Weights of a small image autoencoder.
Data: trained on photos of arthropod specimens (BIOSCAN-5M), 195000 training examples, 2.7 epochs.
Rows from block 8 of the decoder, named by matrix and row number. Rows with one number belong to one channel. Each number is 128 + 32 x the weight over its row's rms, rounded and kept within 0 to 255. All counts start at 0. Numbers have three digits each. After the name is the row's rms in percent of the matrix's.
# convs0: first 3x3 conv (decoder.decb.2.0.convs.0.weight, 64x64x3x3), inputs 44-63, a 3x3 kernel for each
# convs1: second 3x3 conv (decoder.decb.2.0.convs.1.weight, 64x64x3x3, transposed), outputs 44-63, a 3x3 kernel for each
convs0.37 109:119151108143112139161176129102128090070056116138142113140124155102110090117071107148137155085149130095092100089064110104088088172180155171102129120082141122098081157131144151169131096128138130155089128113111134120128107149119112147150106145171141135115110136128158141159148120103158166140134130145142151164127175148158142114113141156114088127077112149143176163159166172144133133097125109105114129112114121078129150100111081115102086167159157097135119119138118081156165110126203115060106163171176124153133162083123153201162082139148100130148
convs1.37 100:060063089104165126135154203201132157158255252197088168129207173138149207023086076100143143106127138101144132118139126132133125127136141218130124121218134146142118094142183169095095170149098115131092151142126145102121103137133127147131089105154094123097140140157146127146099132140109032115112162075130127121133102126122138133129140143119137124117116108098091139031099076118048102150100110107072093230192135144139140125130126126138127156092152159121143106069050116169144026100110113072141101144106124116135138171125072121127058115191128055137
convs0.38 085:128142125179151157142147139144140112130155115116121062092091120093131137122095115112120111107142111149122090093161177147141150141205109150130108151129142137121111108107141089144102096135120132137111121166103180149149112067104088078185155177158141107141124161161141154166116112170147168165093085103126136102150118076151135118081160102110181170096181150133115109165140139134112165077086154036179098061138120140146154147116122115106154147141108120165129100125110156101113157149184162113161072176167108212166146146171170181089120171117148134087
convs1.38 068:125118150149138131143123165133102135111082179145125139152151124161158201098140107147144149124136110128127136133119130130150131113143131207095085189158100186166123141126213216122206184157114104101122125097127111106106092091094083127143170151193111086079131083074108106086148219157128149105103165129133132094131139099105116097110181170109204164128159114105108126097140165139147165108159186164070244112131153139127128118127136119130125133140136154178136108128106099159119043121103073135121173141118194092094205140146224151083197129160192087127
convs0.39 110:104171124146161130174180155142132092095061132105116117142122112097125134121204172119122138136134130148125106133107127133135187167157142113098145121093141151143161150140153154105145114168154060100106102124127118114131136163097121100083123087112112145104089183189147192166156165160150153091150140119152129182180107165163182147056152154042154177116157204102147124113114142122137143177045116160113073106084087130132104137114093100121131172181229134131153164189157120133076118145095116142123080098158037124093066080120186150119165146133202132163
convs1.39 093:118106123170048129141050180107100137090214148144097088077023160097135161148134097140135124131125133111147149110122135129129127132123138123138095115200122107155168101056152083190100087132089172120105108105156176136203149202124157188109132107102136101137092139175150126138094122129169078158100091093132099116125135103102132091105122102138120123128099129075129143090146087147125154167143163152167113149244083118142122128132108121130130120127119154141076080100080155129138209107099187063114146162178110109174122164150103145041144110158146133103
convs0.40 108:150159131161147148147129128147164119195177158133133114102138111121141142120124108151146193172149180150157148116149103093116067099125112134109127102127121117111112115109140133089127146125117118131167116137138131138126165128188159112120149161145155162146182171136156129142137152160097206162097131120098118096113126100131115141111065057169173055128104083161117150176128189129163152136094094143065144059112117130156113155177144164138130094149094140162157128175135132143090119106057142152094160126084149137063139157040176186189194237190174192183
convs1.40 099:157114130150169147182171130113177157086106070120128141137098099071122103161082180102116147078114109102101119122149117124126128106119116080164180094142197085129157158127076156151101147124125123137165127132164080137141100066102069000104091095097149107146144089074138077126133098117117123195126160126129177124128182127149148143150151170144136146137148137111122106134102146109164120172165188157136079147084082138134136119124134136134142156136163119194146162128188136098077234209151187179159106060085128146095110106108098106107139096078109162108
convs0.41 109:080098068093136130148151159167157108135135121132129112126158143109114118123097118132126108112094133096113105098140066075106113186116166143111137117105116156114132175149146169140163164116145088092131131133172105087124153115100074108102115131126145154155165189119153133088088167156096187145139171127143089138114072137183126184156190170125174068134143106126132148132153174132116110093112093130125158130144139146141115125118138102150127089082103115135147126136142101126123101117116151144177162212122075109121080119067116069136111109148137126158
convs1.41 103:126044038112097145237215164117145162109137159149115077177182131047160150166079161130147142118166132118118144136140123121127126141130129138171083101153216054100096110173062086093075094080056099115152106102090149148189175189160149109142095135098160152128165099077137110155100101109161116181091080174122145112107142117142140123149147115167125139110118132199124097114113120113141107133102164073153092238151186127112122111131128126130145124093120077118148162124149071075132117129165069110144145113152103150145145115118114157140124129095101191105
convs0.42 108:122123123138142149125136142154080133155124183124097090118168103135130145162146167116080096119162084118075109122175172154137187147058164105108104112133117132106088136122172106158119146165159105153120127093091130121134147138115111182132131088140076101112080088109154126120141143126123100132093145121159109116096155099187083179172152139214207162196146140123154126125092140113096106167090129181106122106143122135102118133098088096095111203144200178184129199184183127084132110122131141105154106108064121092136134091111153195166157169134167168176
convs1.42 087:148114146087085113142129152165154138044091094148150126080103096108063145144051140132155143121132172117131132127127131129125132136116143199121116127124182120169132071093124133078158053208078110126118156177133151097170132143130068132145133114062120172114122143132145161174132066146119155175139140147112117092183081166128115103137149131142124141143130124159154166105190090182184101170081144139168043117129041133135117122127127127113123065037031094117062057095076057148125082069136172118119131135135093124091140154130089111094117143112080048104
convs0.43 106:132089105108114143142109159115136121098144144130125155151120097118138174130128155125124125121139156126128099118131128076158106166098121150180133117154145111171149134132160104110155130099121092144123137149121149120171102154158185255148129134127085137133117131161110164159105115141095001108117081093109099128068138111140131137152111098163170124231067107143141106152161148118134132140133100232123150138166129101126131061124138125134115155115116112089119095126114054142167035110181108052136121135119134138189126113077140152153150200086122114107
convs1.43 122:110156064121148135140154157118077052106145178193156184135165118054130171149075109148125129127151105134138131122139119137123147122122126168094059101105130179127095122129111117142142162132103109179114177112123107105149089068146124162121129158056119108141119113131140131146203146137091093169047104111128132120151137153135145140111159131153139108131136144149095145070157118092171102188057137018147066134143218132126143128129142131135122153068120156147179159122176089157109131091155109081143154111125100131151140127137171191158211103104127116117
convs0.44 090:162138180151101177152117136145197174119131128167158115123140127119140147183134157156105216099140226120143192137134100183184115118087092173120141165149140107135105124112111150120152141121148115157132134101127194175174160154173146105118110109117142128118106103131123109146127140148173162132150124110113087088104126075097112079111162092135178115082055076147129134147134117131118119087141129115105108110123133093097119127130123146150143131146131100149123124110113161127110135131161169116129109196168095101122073079133155205153178161209158132147
convs1.44 072:124140094090161085116115121175142129120173156111069117113175064181154124135139135117163151104116140087128094137148135148126143130124135180086135134105060137147078065129071110106079151153141099119095119133135126099146151158148162153092106139134185178115173149104178117123122092132128153078120072138149118162171116125154137131181179189159162189145195177141134155117114117105150170070126125144166136109100155128123118117119135113126147087072064094092127059062082130136141072087119158100103104104096126154122165165156075137111058178113124085080
convs0.45 096:144139146167143137129128133155107195130105133109116146133133115142130128096161138107128094134105099144158110131126117112019147078035172090165162113145121103108153097119125123106160135173123182131173183132174150173159101124113104169122119068096123148135120091149126134153108135139103106133135121131134138156134088109112077097102095171138106152121117112124103135129109073169102131161158159120073116109089113143092133087112090151151134124122148097099127143136147114102111162130124100142125145093173153146175134165154084090133101059081054082090
convs1.45 106:104179166184110097114102074122142143138120105044152109129093196152151126104121136127116141118132134126118121124145156111162134121126118045182166181069119099048186153077101066149109133129155104075133082162097100126067169124103174100174066085152138146119128181122133130114134147120138146123138134126139114121161139143121121133148135132117129097124124123085103053183095108064134149150175127185197158086054036123127108132122119121136144098154112114107101106105114155116127112109107151166205109122124118119139120159154162122236192187120109118121
convs0.46 094:155122115154150151145103130128132115116081134103112137173128142124131109137127130198146222139148172130103192141152140147185133110124137130116113089098124102121136145163151146144100130135109119140159125134123144163148237189124131112053087093101130143131097122115108106119099146111109135117152148106158131107107172112085086093128106140095094101084080123112090120148123160125119143125091054086116135081132098148127130123123110133120104151137189143186140147135129132152145130167104121120118171137141115122097098091095110165133136153144128127122
convs1.46 082:089094102083078130105088107065131125130196179151162134128108142153101116138104114083118121087118111053085080121123134135113129129111119138204231088161146163148128093115128120148078093131059092114083133129135068130108168160149167116094080054077099090100106090093111080130127084147082106151102152124118148112115178114126172102106099085103092110086110115149155140123142081163094120115170187118219153180161103129131137124133120117134109105111134103141171066119091145094146130075129127118129113133122118161137113169096192148155165078121174067112
convs0.47 097:091087109119127162133115136111136100121127132134115091109112143118148132121124145079046093064119089113061123116196169161133142127229131125065113125091101106099106146116143075122088147142158108112129118130147120084091087110136169143197124139077178154153128134145165163210105098136093100076118130135193131135111099064161178159107118109135134182114207168110108091139130142093130120089140117170170169135113135097135136154124162096089112151084133087098092151119174133111158096093135134111160067110116102097125127115189144164143139153137188134129
convs1.47 078:092124078087121081130168136220145118125151168162124118069122104069064119145193149110111132143114140125120123137099113122123118106099133205174111152203180119194085080059090148137172064118093166156138126106100182167172170133190103177108097117093080114087077108150083151110158109158197140173139156174082090090163090115137115096123082109115096089106075089162112163104107092194181116157133124159065057138115114134137128136152130143134129098157082143103105111164076097173145058146134118199157109163141110186144087144126159114072112149144181050146
convs0.48 090:117155130116120106138159130163152163137144157095105146104162092134169140081127130166166145196201150210225179178206189184215208210171228142128140123107108107087112118108112121121130149110107130133142139152149133135143119119087119102107118139146141176203172178204149200185104108075155130120135144137090070094118087104074061063144208141068125111097145161145116158127134114120141140090091096142094132170131108181175138111100124121113118149125150156139163112112143134148124143150120164158140130128096117100111140148120127118136154131146163174210
convs1.48 068:146115124179156170180176141093176189144141093089158113117092200098023076255176186125122110109093122102113130133121106123104132132138118082128122172132146141135112163135112145161158115123144147102125128141120141158147153140149145200184166157182115105124105094113089090113125088157140098074167102141128141128098143104149130134139116121128114121104125107076086053138092126097146144110117005088150072130115165141137113132122137139122109144127075088116124091122092100093105145105063084159098131122119099111100146134101000000033154090116103113119
convs0.49 111:110123169162122149150120127061098091105108173176201101167134132093089106172142169117106082091104083129114077085085105166132097127145138149130073139125083143159077139130162093118128055109132122141086113122109121127104153129107128066093133122178116107082124127185177146136154154157137161176140143148098152158127164073129110117125119168055000221140114203176146121154136178134137135120075144082113157095127121126123130176147121142148131043118129080100074109116121124082133115055105123110140130089092156084054137077097103169097107107135124118098
convs1.49 148:139137111084172101069131176139000016044120143183141209080125078207199159148138064121132145123134146130150143107120122127129122132133136253056056211120074210096034110146237091117197085131089136142135161150124139116133104122144126145130158118107107114101108121111151138127149116143103125179104118126112115126154096135128122149095126102095142121116122124173146177069161083098087068184121175102074158099165134137133119135119131125128130093098114172141178135131190105178149116187192082121133159146130138136121135143119190176105096177189130066151
convs0.50 101:109102114150089140138161127114110140141127091122110095125117117095105144166125118083101144101139165101101156142169125155186179160177197147189115141191136132187133100121129083096111065100099120143125141160174157107142105103195132162098143128131110148165120152220115112139153143179169195172125174146096119142079142090142182214056132202058104168146116145155151101165129135129130120121151154116126108079094080154138118164163140130128120135141142132113126169162140115152100162126151144150144130194175056094135084117178113137128158131143177142117
convs1.50 083:104057078109223019184145121153103138134143129102172158098113141054127121214194178104131130093105139100120136118132131106113123132111135167065194100084161127000068184184233126155166100136137119119091099106095149104119148162176141106174127120112084123091102103139081092144092079102112019112064173112077115105151127144132136139097115119099093099107114122140097128125144094161116096225149211165127114101137173123133117135128131125122117135129118149098112152117168126118133086113091163099187106121149099125124090097114155182068163184181128168192
convs0.51 089:137133140124108135126131149161160154141129130143117122138168165115131165130132151108118109158081166153151164121144128097063104107076104123130130131133133120132132126141145120119128143134115164143126115109151101120126113117105137133139120171177117101122138120112121117116168145130169150133163148138183188188178171178173166196119137099095139113074067026148122160137136113151124135159149151135133162147120162122122136151145166135149136120137097148159147120132143106125116144117128169146094103159150125178167080146159134124125159156169143133166
convs1.51 063:071056078092095113078120112121097099087119097120110102143169125066111100109038092095091102108122111124128149131142103146152130118102126129142145144140202110115178189149114174160132177150136142101134109144138129070110141130174127164151149151163110086087122111106099103103083053078059091050139127121089066059087070072101061109114085058087044052081046020155180162180147133111138126140192159131175126092149085142123139138125128134131114158140121146112126115085115108073121130059085178132146073055101072120095069075102090142134101157167156151161
convs0.52 112:113118127082151131136138139108106145129144129103105118147161110048108169093120163146104116128109146106106144131193102175115109142066143126135175089102105146145149102132119138103135101109116146157114075112140072127122057064060180194127104110107117145132104151104113135103132106089138019067172104128140134123147125150148110122173195159000043175155124163161119158126156090111175107169139155173106118136132091135181183128187220152233161116131142093069155139101141127170091112129122114108112140121149099119097114166140145119164153087129182134138
convs1.52 119:152121165156093191118091090113182182119117152155179125137229255174189145242224179134130110128165143135147144118133132136124127135119122101167112117107188123137114180125062164199114157167225134128142150147157130109124072005037132202128142156051144122138133136151113108138105148142128134163141115149135143133128131116136124133155125087170103062126123139087107107154159102088171133175087066131174055077154123124122122135130124127138140166156072126103102163161118143069186250070130201248177109117148106125186156130141132123119145150112109180107
convs0.53 103:152170149158148154125119154135152162085096132124114132141088100101120086140127153123147172101174170169135179102106177120137168095150148150126116162147124148182110127090151102130133091127123132128123112120108153161129127165160154165123144143121143127139146135202196142188108083086141067094129138130123107134104126075075101070120131137131126146123150185122113080101058094079075124195161178133133127131145147116098094144108103149100082110110112105102105105097106100150100133131139101136141152153121159135078168094107117204146119198200160210149
convs1.53 123:078127117102112102105073133121100104113161160113130141096085098206128201140199142108144117100113125099105119130119129122131128126138130206043094216117053225178055123128224093121183018164132139096099136132118135140121142139148114060083087059127097140084083124108121131113171161148133160090160167080151136148143115139125136112113109131121114112143123134151184153111210110167161142128127113142100117065098046122123126139134130134132140153170165196159155149162155151154147129159103146121150125133095138113115126121123124082121031066208076005155
convs0.54 104:097172115125129191130140165128153111125101159156125122152144095093127105055064118097136186086147132149129069136116152172113082151144093152069099152081140152123113140092099134112109105109152116105143133138120177123143117141215108042188182143115140094133092068173139112200158166169131177189083190153142111139159140118147149137138125042172137115171129155106153104137096158137114141120094135163141153113139154153091079167139079119130126116158136105139158169154130191105040162199087116182185154106081191129100151115127102145139097128199132090089
convs1.54 128:072153076028192099121102183122144059047164170151085139085255205111151255148087063128125134127115147127136131121126117130125124127130136233082073133154087184163114118086124150180071109209121107122108124122131105135152100047131151188049097165111102140092088151147136148135102092166107116171080110070123112139147116120119132112120132131136124111127128124093129169057172088158114104123066089082116007089207152131124121132125137129137132126086092150081131150102131049133194124033209160059084129134112120132140135122130166126144125113140141117126