Rows from block 4 of the decoder of a small image autoencoder, named by matrix and row number. Rows with one number belong to one channel. Each number is 500 + 50 x the weight over its row's rms, rounded and kept within 0 to 999. All counts start at 0. Numbers have three digits each.
After each channel's rows are labels from the 100 images, of 14976, where the channel reaches its highest value: "strongest on" is what is common among them. Only what is clearly more common there than usual is listed. The data: photos of arthropod specimens (BIOSCAN-5M). In brackets: how many of the 100, against the usual share in percent.
# convs0: first 3x3 conv (decoder.decb.0.2.convs.0.weight, 256x256x3x3, each kernel summed), inputs 172-255
# convs1: second 3x3 conv (decoder.decb.0.2.convs.1.weight, 256x256x3x3, transposed, each kernel summed), outputs 172-255

convs0.46:568456481460421518419489447597505489598495489551517513524459554534538538475560438468494523529483442443516536489543511474477525515484600500481461448513476518567481644552529492491561519491426487519529445546461528499515480483465601472442464534425488356455
convs1.46:372496582576424492530574429505603545525503533503514459416528443391513416456514476600497582461496421451487531527456538528452468462584400467575520537510544543521523487451466479519511493539427550481513479461609576546519558510623510538503445503572595534496
strongest on: order Coleoptera (37 vs 16.8)

convs0.184:483516425573543461520406511450548517507496577506528438459579577460521500566492492537502402546447465512445502349439471433532480516492414539448523479533456487567502422485508446493500485413480489504402495398551491508479586411436654542468444556539520487515
convs1.184:503400449485477440558551489500432436424465393584487525434523524568435504418531462527472460522505543562519555622583464597543571516481572480490507571516508459448436501443466573532438438492466499517553517574482465533515464514580409432443546425640455596483
strongest on: order Coleoptera (51 vs 16.8); order Hemiptera (29 vs 11.3)

convs0.171:523561463572469502512468567443538466521598443539485537479340665479494576499549484471475456480543512440488468559472494488491519375510490464482535458451530516538497492497371422422531470495525597491489449483511514375469408450463454494480511509453388592438
convs1.171:442527504510559627454518493492458490515475508458469451549574477555601427524453420410528485489465427545570551444468552485509463509468449456524508527492487465566560514519550601524512578529523499525537507565530540536561639515556625480521491490475547541413
strongest on: order Coleoptera (37 vs 16.8)

convs0.77:472455395451423550510444509423459524516487483508480504519514401518469565464484457452470485505517569399524439461493507540512521421395392504584400566524459389487487582431451440596549497493432453425510451434405446589519521457575525437553477520570473434479
convs1.77:592560463536507505508509495401518441525487541510575500541503514472399507583543562543503400485520451521494511495561462467482490559509514461460590511462568577496498417510454465485493435427472494526531502459563501394590522425436418536430341571475486434517
strongest on: order Coleoptera (45 vs 16.8)

convs0.238:493523453485540487498470533352480462555523478501536458454470469488530574516413633481521560526428586510523409486429438528506446472532415528564459517611466456429499430461485536528468553512495535523438633425492501542539480464571524521518580494471468466586
convs1.238:472519505542382466483470566581564440484525498587421594489495545499509454467519391490425457562541414545485593501490508528449532393518552490495489508516509554608512486483387484494449479454451442569482412481485504540448552559474579524503500566526528527463
strongest on: order Coleoptera (47 vs 16.8)

convs0.215:430510522458412445473425502533514507539539441485495490523545548631508556451388510487450593545413581449396433476514508463482506504581471481359477447448592490507516420492511475423556518460541448538514496494437536483431497460479464527533460495434432533585
convs1.215:508424465455477397578491473531536515506499528486521532468351469529451510517562531521530415474508506459486506460509465538449543529501480534651537470532492431494537515487432524483531560503547466440500502582508503607516507506474527514430492568619400390461
strongest on: order Hymenoptera (48 vs 20.5)

convs0.36:394449506552468383460409550574547509565509528462500532477517488599562535556456463515560534543510567417500502533590556423529472510445439475454484436469527501513528486594518490500506551550552549457441518531468477534489455393497449330500580554460478497543
convs1.36:555442455490604551471590540491443507437563450545503512577476514524513510466503545490407404438496494564496524523554439520500472528477501528514559584502576511393427555440478527518415555409521434484521492505573435489456542551532540459549464441502489389530
strongest on: order Hymenoptera (42 vs 20.5)

convs0.26:572489558474591541565556498411571467521521461503396472461457492567509360403578493543497531511510441455495434490464516550530500517463516447371501533517604498498450475556449492489392486544546479510491552524482522466530487575479411448531504531465599479477
convs1.26:497466455571462435510473514549500537520566453515582542552546406510597535542455605509449492521502501465501576527472452437541480465515453584580548467493387485536559563472479393474532510419392505522485500539479462523381478499462489517533504394492501417546
strongest on: order Hymenoptera (41 vs 20.5)

convs0.99:457544538496463609513495533411528601473593455614537462519527555510498520469501598576502508507541499486483416519496529515546549438515498536585444526507543446450514469490475527528527511480475535581493573470473534484480505535532557472624573563508482539404
convs1.99:491487538323568398421528465540444425547448584459555456462467383434459520581521512462508484577395583520471577457567399471433479508568595582472445419471462566453501473526465454490535522527533403496478459545500489407464550445547471555448403531447414482487
strongest on: order Coleoptera (64 vs 16.8)

convs0.136:467556496530433523546536611325491469531504475500440557459431509549553384496421463479454460539549476537543478487513618560539535465420479563497423500505513410492461585390432505550522534507491453495529470492488474440514449422546389450453479540513506585477
convs1.136:579582499510459530437384451593505558540516498518514509554501520584432541530497550513516511427407452435470474542550436486522456544428463446551533535528433582500587413486469511409426446539434595449500549504553546581560500493428523513537430460480436417524
strongest on: order Hymenoptera (46 vs 20.5)

convs0.183:525429492563592384480474495445442492547529418514532458472451484522540554448426575528476505486409531543471587528446423499483534540567421534532494436536484496440495502552455471520500428591502459472455594477424456446515560466512558573452561564478430473471
convs1.183:515520460430406407485557575543464435437390513535489552489564453473459521554548374368522558557475555516527381508520568400497552484503468479450488462476498546528430505518497447456477508473547543503486473571531483453444528480541530422420426451508592487468
strongest on: order Coleoptera (40 vs 16.8)

convs0.127:430547497409525508522383481519472443458580432483500538456517514483528430486525517483454608521505618493485606358526450494577522426479442418446434538466433496516563502506442515499414467496490455457520493516526533583401549526464396549472620499452459419504
convs1.127:572428465491504478376456569532596531516392542484485466514497449492534593509520473484434489533445521485461433569483531494460544616526493511587518494548493497520527553515528466477603545508497523598531507485488448459582499491501527471455457552394484490462
strongest on: order Coleoptera (38 vs 16.8)

convs0.75:450511509521501480519407436502481522501482511451557540545501473579503473538480520439462407435492406545420590487395547529436421535445490536518522441554565450556495576541496580490635440462491470444491461410418489484451551460482471495442611523526526589527
convs1.75:440418423517533555528490542464501509450499478543428503492612495421477415517445480475468540546518539478527520488520545443580507494551423493401507487427474504506481404500414546472322465519588491556528378535526532531606511497549486517553490492500488508458
strongest on: order Hemiptera (39 vs 11.3)

convs0.229:527513476545512472404543455484420568524497443425426535487504498385523557496444498467492498494448497506504444474500496506513521489578539479494471417532423457474472455502472427478499469541508546552420496375486552522490501570497384493485515442522461582450
convs1.229:601469515489487492551445578486506420563483579487542468541576458512486510536488529521505499540541448533533377559439463545466519426414537528509511584410564430515432455483529547499459449515467509431534529512469450431494478530460492484483518412481559506452
strongest on: order Hymenoptera (43 vs 20.5)

convs0.216:523484542546557502573399538324437477521494544521507537424538443526568496551413504437462433501594538496521390459435455529427516492517410407555452448549468524552489540523477418471487503490395430546433424611494503378482547507459512592448535555465562497432
convs1.216:476413439427457479560501597505475481481451432473490488565463604495435531544530432438484497486510518483460597562469489432512492499396479577485492389482474503522485494523535561432549388531534519405482472440458401510557502484536500500463470352546499413471
strongest on: order Hymenoptera (41 vs 20.5)

convs0.146:483482469484500517526472528680414504533458504486582498461548469579566472535480594511459508613527569473551412507513599418473575510539562551435456393441479418533459518433465479451500599503527411572381513413448457454482503480540444493416525469478532595494
convs1.146:562471531603540511483564444492612529457529467499466539538463528500526499486477528490510486431511422488478430480427547565483537489584425521485569576564493501450575474519542482454412431485495494492604577496502561509540496536495514475588382556564491360592
strongest on: order Hymenoptera (44 vs 20.5)

convs0.11:506490521435442458445533508561490553435450448467517547505521482545505524379511433479479507497482549457505534533557635505580505538537484443392461525478497515489490522554564492524579451529455469538637470554449531582504441478547516454531456438525451522463
convs1.11:447445442556481470535456519474506531542525490482525580461511511449474452614444519529481574428475496580491500407524404476523486425517494585576497535526467472510507422444449483534471455507577484492406440436529493515487574461469486542474542465514519519500
strongest on: order Hymenoptera (46 vs 20.5)

convs0.245:522467411502556441509427423438526411479432511504475567546475495455527490546475635501520503467432569516486448502503429517487477486483479450498495516532414477534456500517515544501404495497482512423453467495461443544487535448426504456528611548475559372427
convs1.245:471538397453403530491527546459494488539398487583497394496450525517584527463578434464451468473496521554468509486548374568589483532504464534486484376527448498513550572596509447424482492535458517542505501603600525517469425478549472512506375525475483533506
strongest on: order Coleoptera (54 vs 16.8)

convs0.61:501474550495357423423563549462558474488509508458572550536518477551532412540547499512458575451436498470510517525493492496396619519433549506389544510459520387514528414491508456422471565508421433512570538493512463490428531531533521449490471373401433614513
convs1.61:452460489586468454461513507515501507452508498493427532469490493537427512488521487502484500473580419513539430579470516502519420535467396594587473556516572551470417513454494586486442500452449492523422448621471508442427438522549490435541502513522501472428
strongest on: order Hymenoptera (42 vs 20.5)

convs0.10:491490546483516508512407538482493431443497486503546525514457478447526532432527389504459536449476482524533542440444489537526505505500518522500485611418510498482579435478513452549521575518451543523458491421524484356504519574390623608477400428600445421531
convs1.10:561497444496552436458469508557522536481541549462367533489520482499529420475478598407607516499556572472507414488474493483515513516466559495501527437500553407534536540579412524453449519511555505546517448552449581594540522491535422400547477440446489483447
strongest on: order Hymenoptera (45 vs 20.5)

convs0.147:484509601514422495475505523514548451509531419430467536441470491509465490527502532417573505497413534537419486455467504472471511466460534436473431444470532466454461410528560465481548440516459462510557594459560480515512504476464403456603466476430536522441
convs1.147:506516501487497518493518567481517475494433516558473460533458476411627632560504466511427513507462511423534507609478475570593489498490419472539523519503499475522538571516462561462454513510542571562439430524494514523462427511487482488515565554488398482496
strongest on: order Hymenoptera (49 vs 20.5)

convs0.199:593537644495537517543458464500565389550512434507557514483552434514495581489472531532428459491446448477507482454475520512441448470481481408514466588539476427520386511444618502451478518480502455536625491550439456467549469498475547526532580491542495488411
convs1.199:467464358506502515446517525508583546398538556505427578557451560458483414542515494416531565466505545451539541662510506560573405558475490582430456391500508528538533493615420511444512501529517571517468538507521563537571502541481503534533489486459463548538
strongest on: order Hymenoptera (47 vs 20.5)

convs0.237:478492537535402549472558498419513522427472444487571562434507466482422492459407531495423460444492473512517521463498445585528570523539425424448488497459518528544486449611465439533505421497466514524503551600597465487539559490480537507491470448482555502452
convs1.237:526566484448481420408496453421492473540582614512474468520555470435521501555548502483557493533494534421499511428529552516411487490495443570511530454509440381535467551432538512523436552484525409565511532380449534431353493524532562439504470536547532459550
strongest on: order Coleoptera (39 vs 16.8)

convs0.181:447512428477496520407496476509502549509454527361436495461486429507612493465528516606513457485499436495510478489434564490474476497445484482536496560502435527454492566520507527471505613557540401456521510558495510513548596435457578471512532443467559553426
convs1.181:572555433462515564576499523504438503574502481475559531528441503502422492588559481476469506563550551522475451492506478483464532489528452524533434494435505498533445469510456393412503480440578556488506507408534440421385460481485511561464378628405565491475
strongest on: order Hemiptera (34 vs 11.3)

convs0.201:505480528457508409577473553497520533423488519497525505480541532485439544428524542564465508511523461472443522461450513510558498398514559461367594522487490510476491476499438625522487564521452505547511516472488541506443582540491557491529454349512495449466
convs1.201:410479567479444543437478536472485492593476549514507558445519445518461503525440470440523546374466582517494531441454496408508580583463474524491432513591437468540474515502504477598606385516515485471461467541454513471555493514476437429431579508477455528435
strongest on: order Coleoptera (38 vs 16.8)

convs0.180:464501501538440478527522439434542558494490500498504509548524531585430430545531528537434464483517418511482521513486457484466476514465433511485552479436495563511477555543438542496498512510453498431539351483517501450480528506505399592485421388505554544609
convs1.180:500530492461545504474439611588515467494522539444500483517407512344474545569511496478424491530553502573440465419454485556455520491543476512499477369525471452538504459462496433482508463551459536500549510499511492521455530469489602508561537634441553449508
strongest on: order Hemiptera (31 vs 11.3)

convs0.227:500463500467538541482469456497479512509478515563507502598448518563494426585503518577502442508498525465528531493479530540397529477427453476537426438499527474526474573570494527498560479456482555401416559552516561444546499384604443472430509494522502452597
convs1.227:520575474552423439519522467501492508513384522434468516471478467489558413463470541424517475429463423503467505499474494362531515461549532562516513449470512531485467485387458551438453554533606457570514396520539515457481542521378672507489519524534404526415
strongest on: order Hymenoptera (46 vs 20.5)

convs0.189:531515474520472557477539467486464471470521497425502440531434548604619505574564475461555512480448372486472528396549515486439514479482561498484545503374464425466549488494454444440490432538564479471451471527550478502449625344530376511570553436457519598579
convs1.189:487535469527508411548529556517557544527505514492406537473510521454391431445385442471469535511582550512479480494427603460537434488522409527495547550550612561580524487462477505568487542545493487503506465427546484431523523540499598482532460569503587481551
strongest on: order Hemiptera (55 vs 11.3)

convs0.118:470444462528558401502589577452508461496526542498531547579461526392514494526454483482453400560445507543478532492522432511465496507557471587483449499480500469506526430571442421465419482549532461456447495534518504420444526537523468528541410393520530455535
convs1.118:544490547426544519411492511593430563541438491535547525381562517567447455499545504430551585433476475513620373446538506455415521513515511431511504497462495500491439595459566522593536546535504517514478555461541506506622531486501486396525579440526525535466
strongest on: order Coleoptera (36 vs 16.8)

convs0.157:429505407509625563547576465575463437448540449502485474548431499390550497473459437569445533418474515572481486519502515559437435445458504473509500490527495485523522446411537496603513474517470468555574456526465523629494454584535547476581470476499456477538
convs1.157:488414504416503577493483476516627634536581478439523486498451548499511544592457534535572511537515566555516439479550461467518483509543567471605479532505521484441541458507500459494609430491500605457458653539534482525544483394556479460582446535526502523566
strongest on: order Coleoptera (55 vs 16.8)

convs0.197:472494506515527583510427520387420526536457521492404446448467467486524546499533494423433539492514444464486450527505415556459456586431453464430558481495499516544479412557551483504486494514556447534459428513484508532481479448452541554485517546501514440552
convs1.197:540519510524478488481456492442504457474517465498459441465549550534533431482507561460514395505543498567533462417515490414490463389485582495459451456589485411448516605510601527505548520499496508518483613535551342500532539456490399511371559545564502499472
strongest on: order Coleoptera (51 vs 16.8)

convs0.167:602558487514457555532545502526487455487501541489466552477465484550513445499533487480562548534451455491564425562521568531580563512513525501492516568573476427407425471486465540555434483492589563449414475458439447484470428511479462356565488349499466644457
convs1.167:472400458525450567484473554469515502538535498501543520573429479582558508532468450541460501374522447480547533495551439471497504458467488541544484461477491529571530536458503510472534498468404523448543526500467506486523457547556615625532583460516486437469
strongest on: order Hymenoptera (51 vs 20.5)

convs0.149:450547486500562551512458513421481572467453517445508403583522502436534444401501515506492543536426546465498469421552439508510443451426534588516509457536462481463471571477494461463511549543466519514388436546511545440521492383482680520472530505539462444518
convs1.149:550432490515446496463506459524505559581562529508481518500443607554456585460567542486532409416476447536535452593484500552500534587480492423485460513484488558519558416434485489574496381499494537479480522400518439567511415500525508537593436428524466505519
strongest on: order Coleoptera (36 vs 16.8)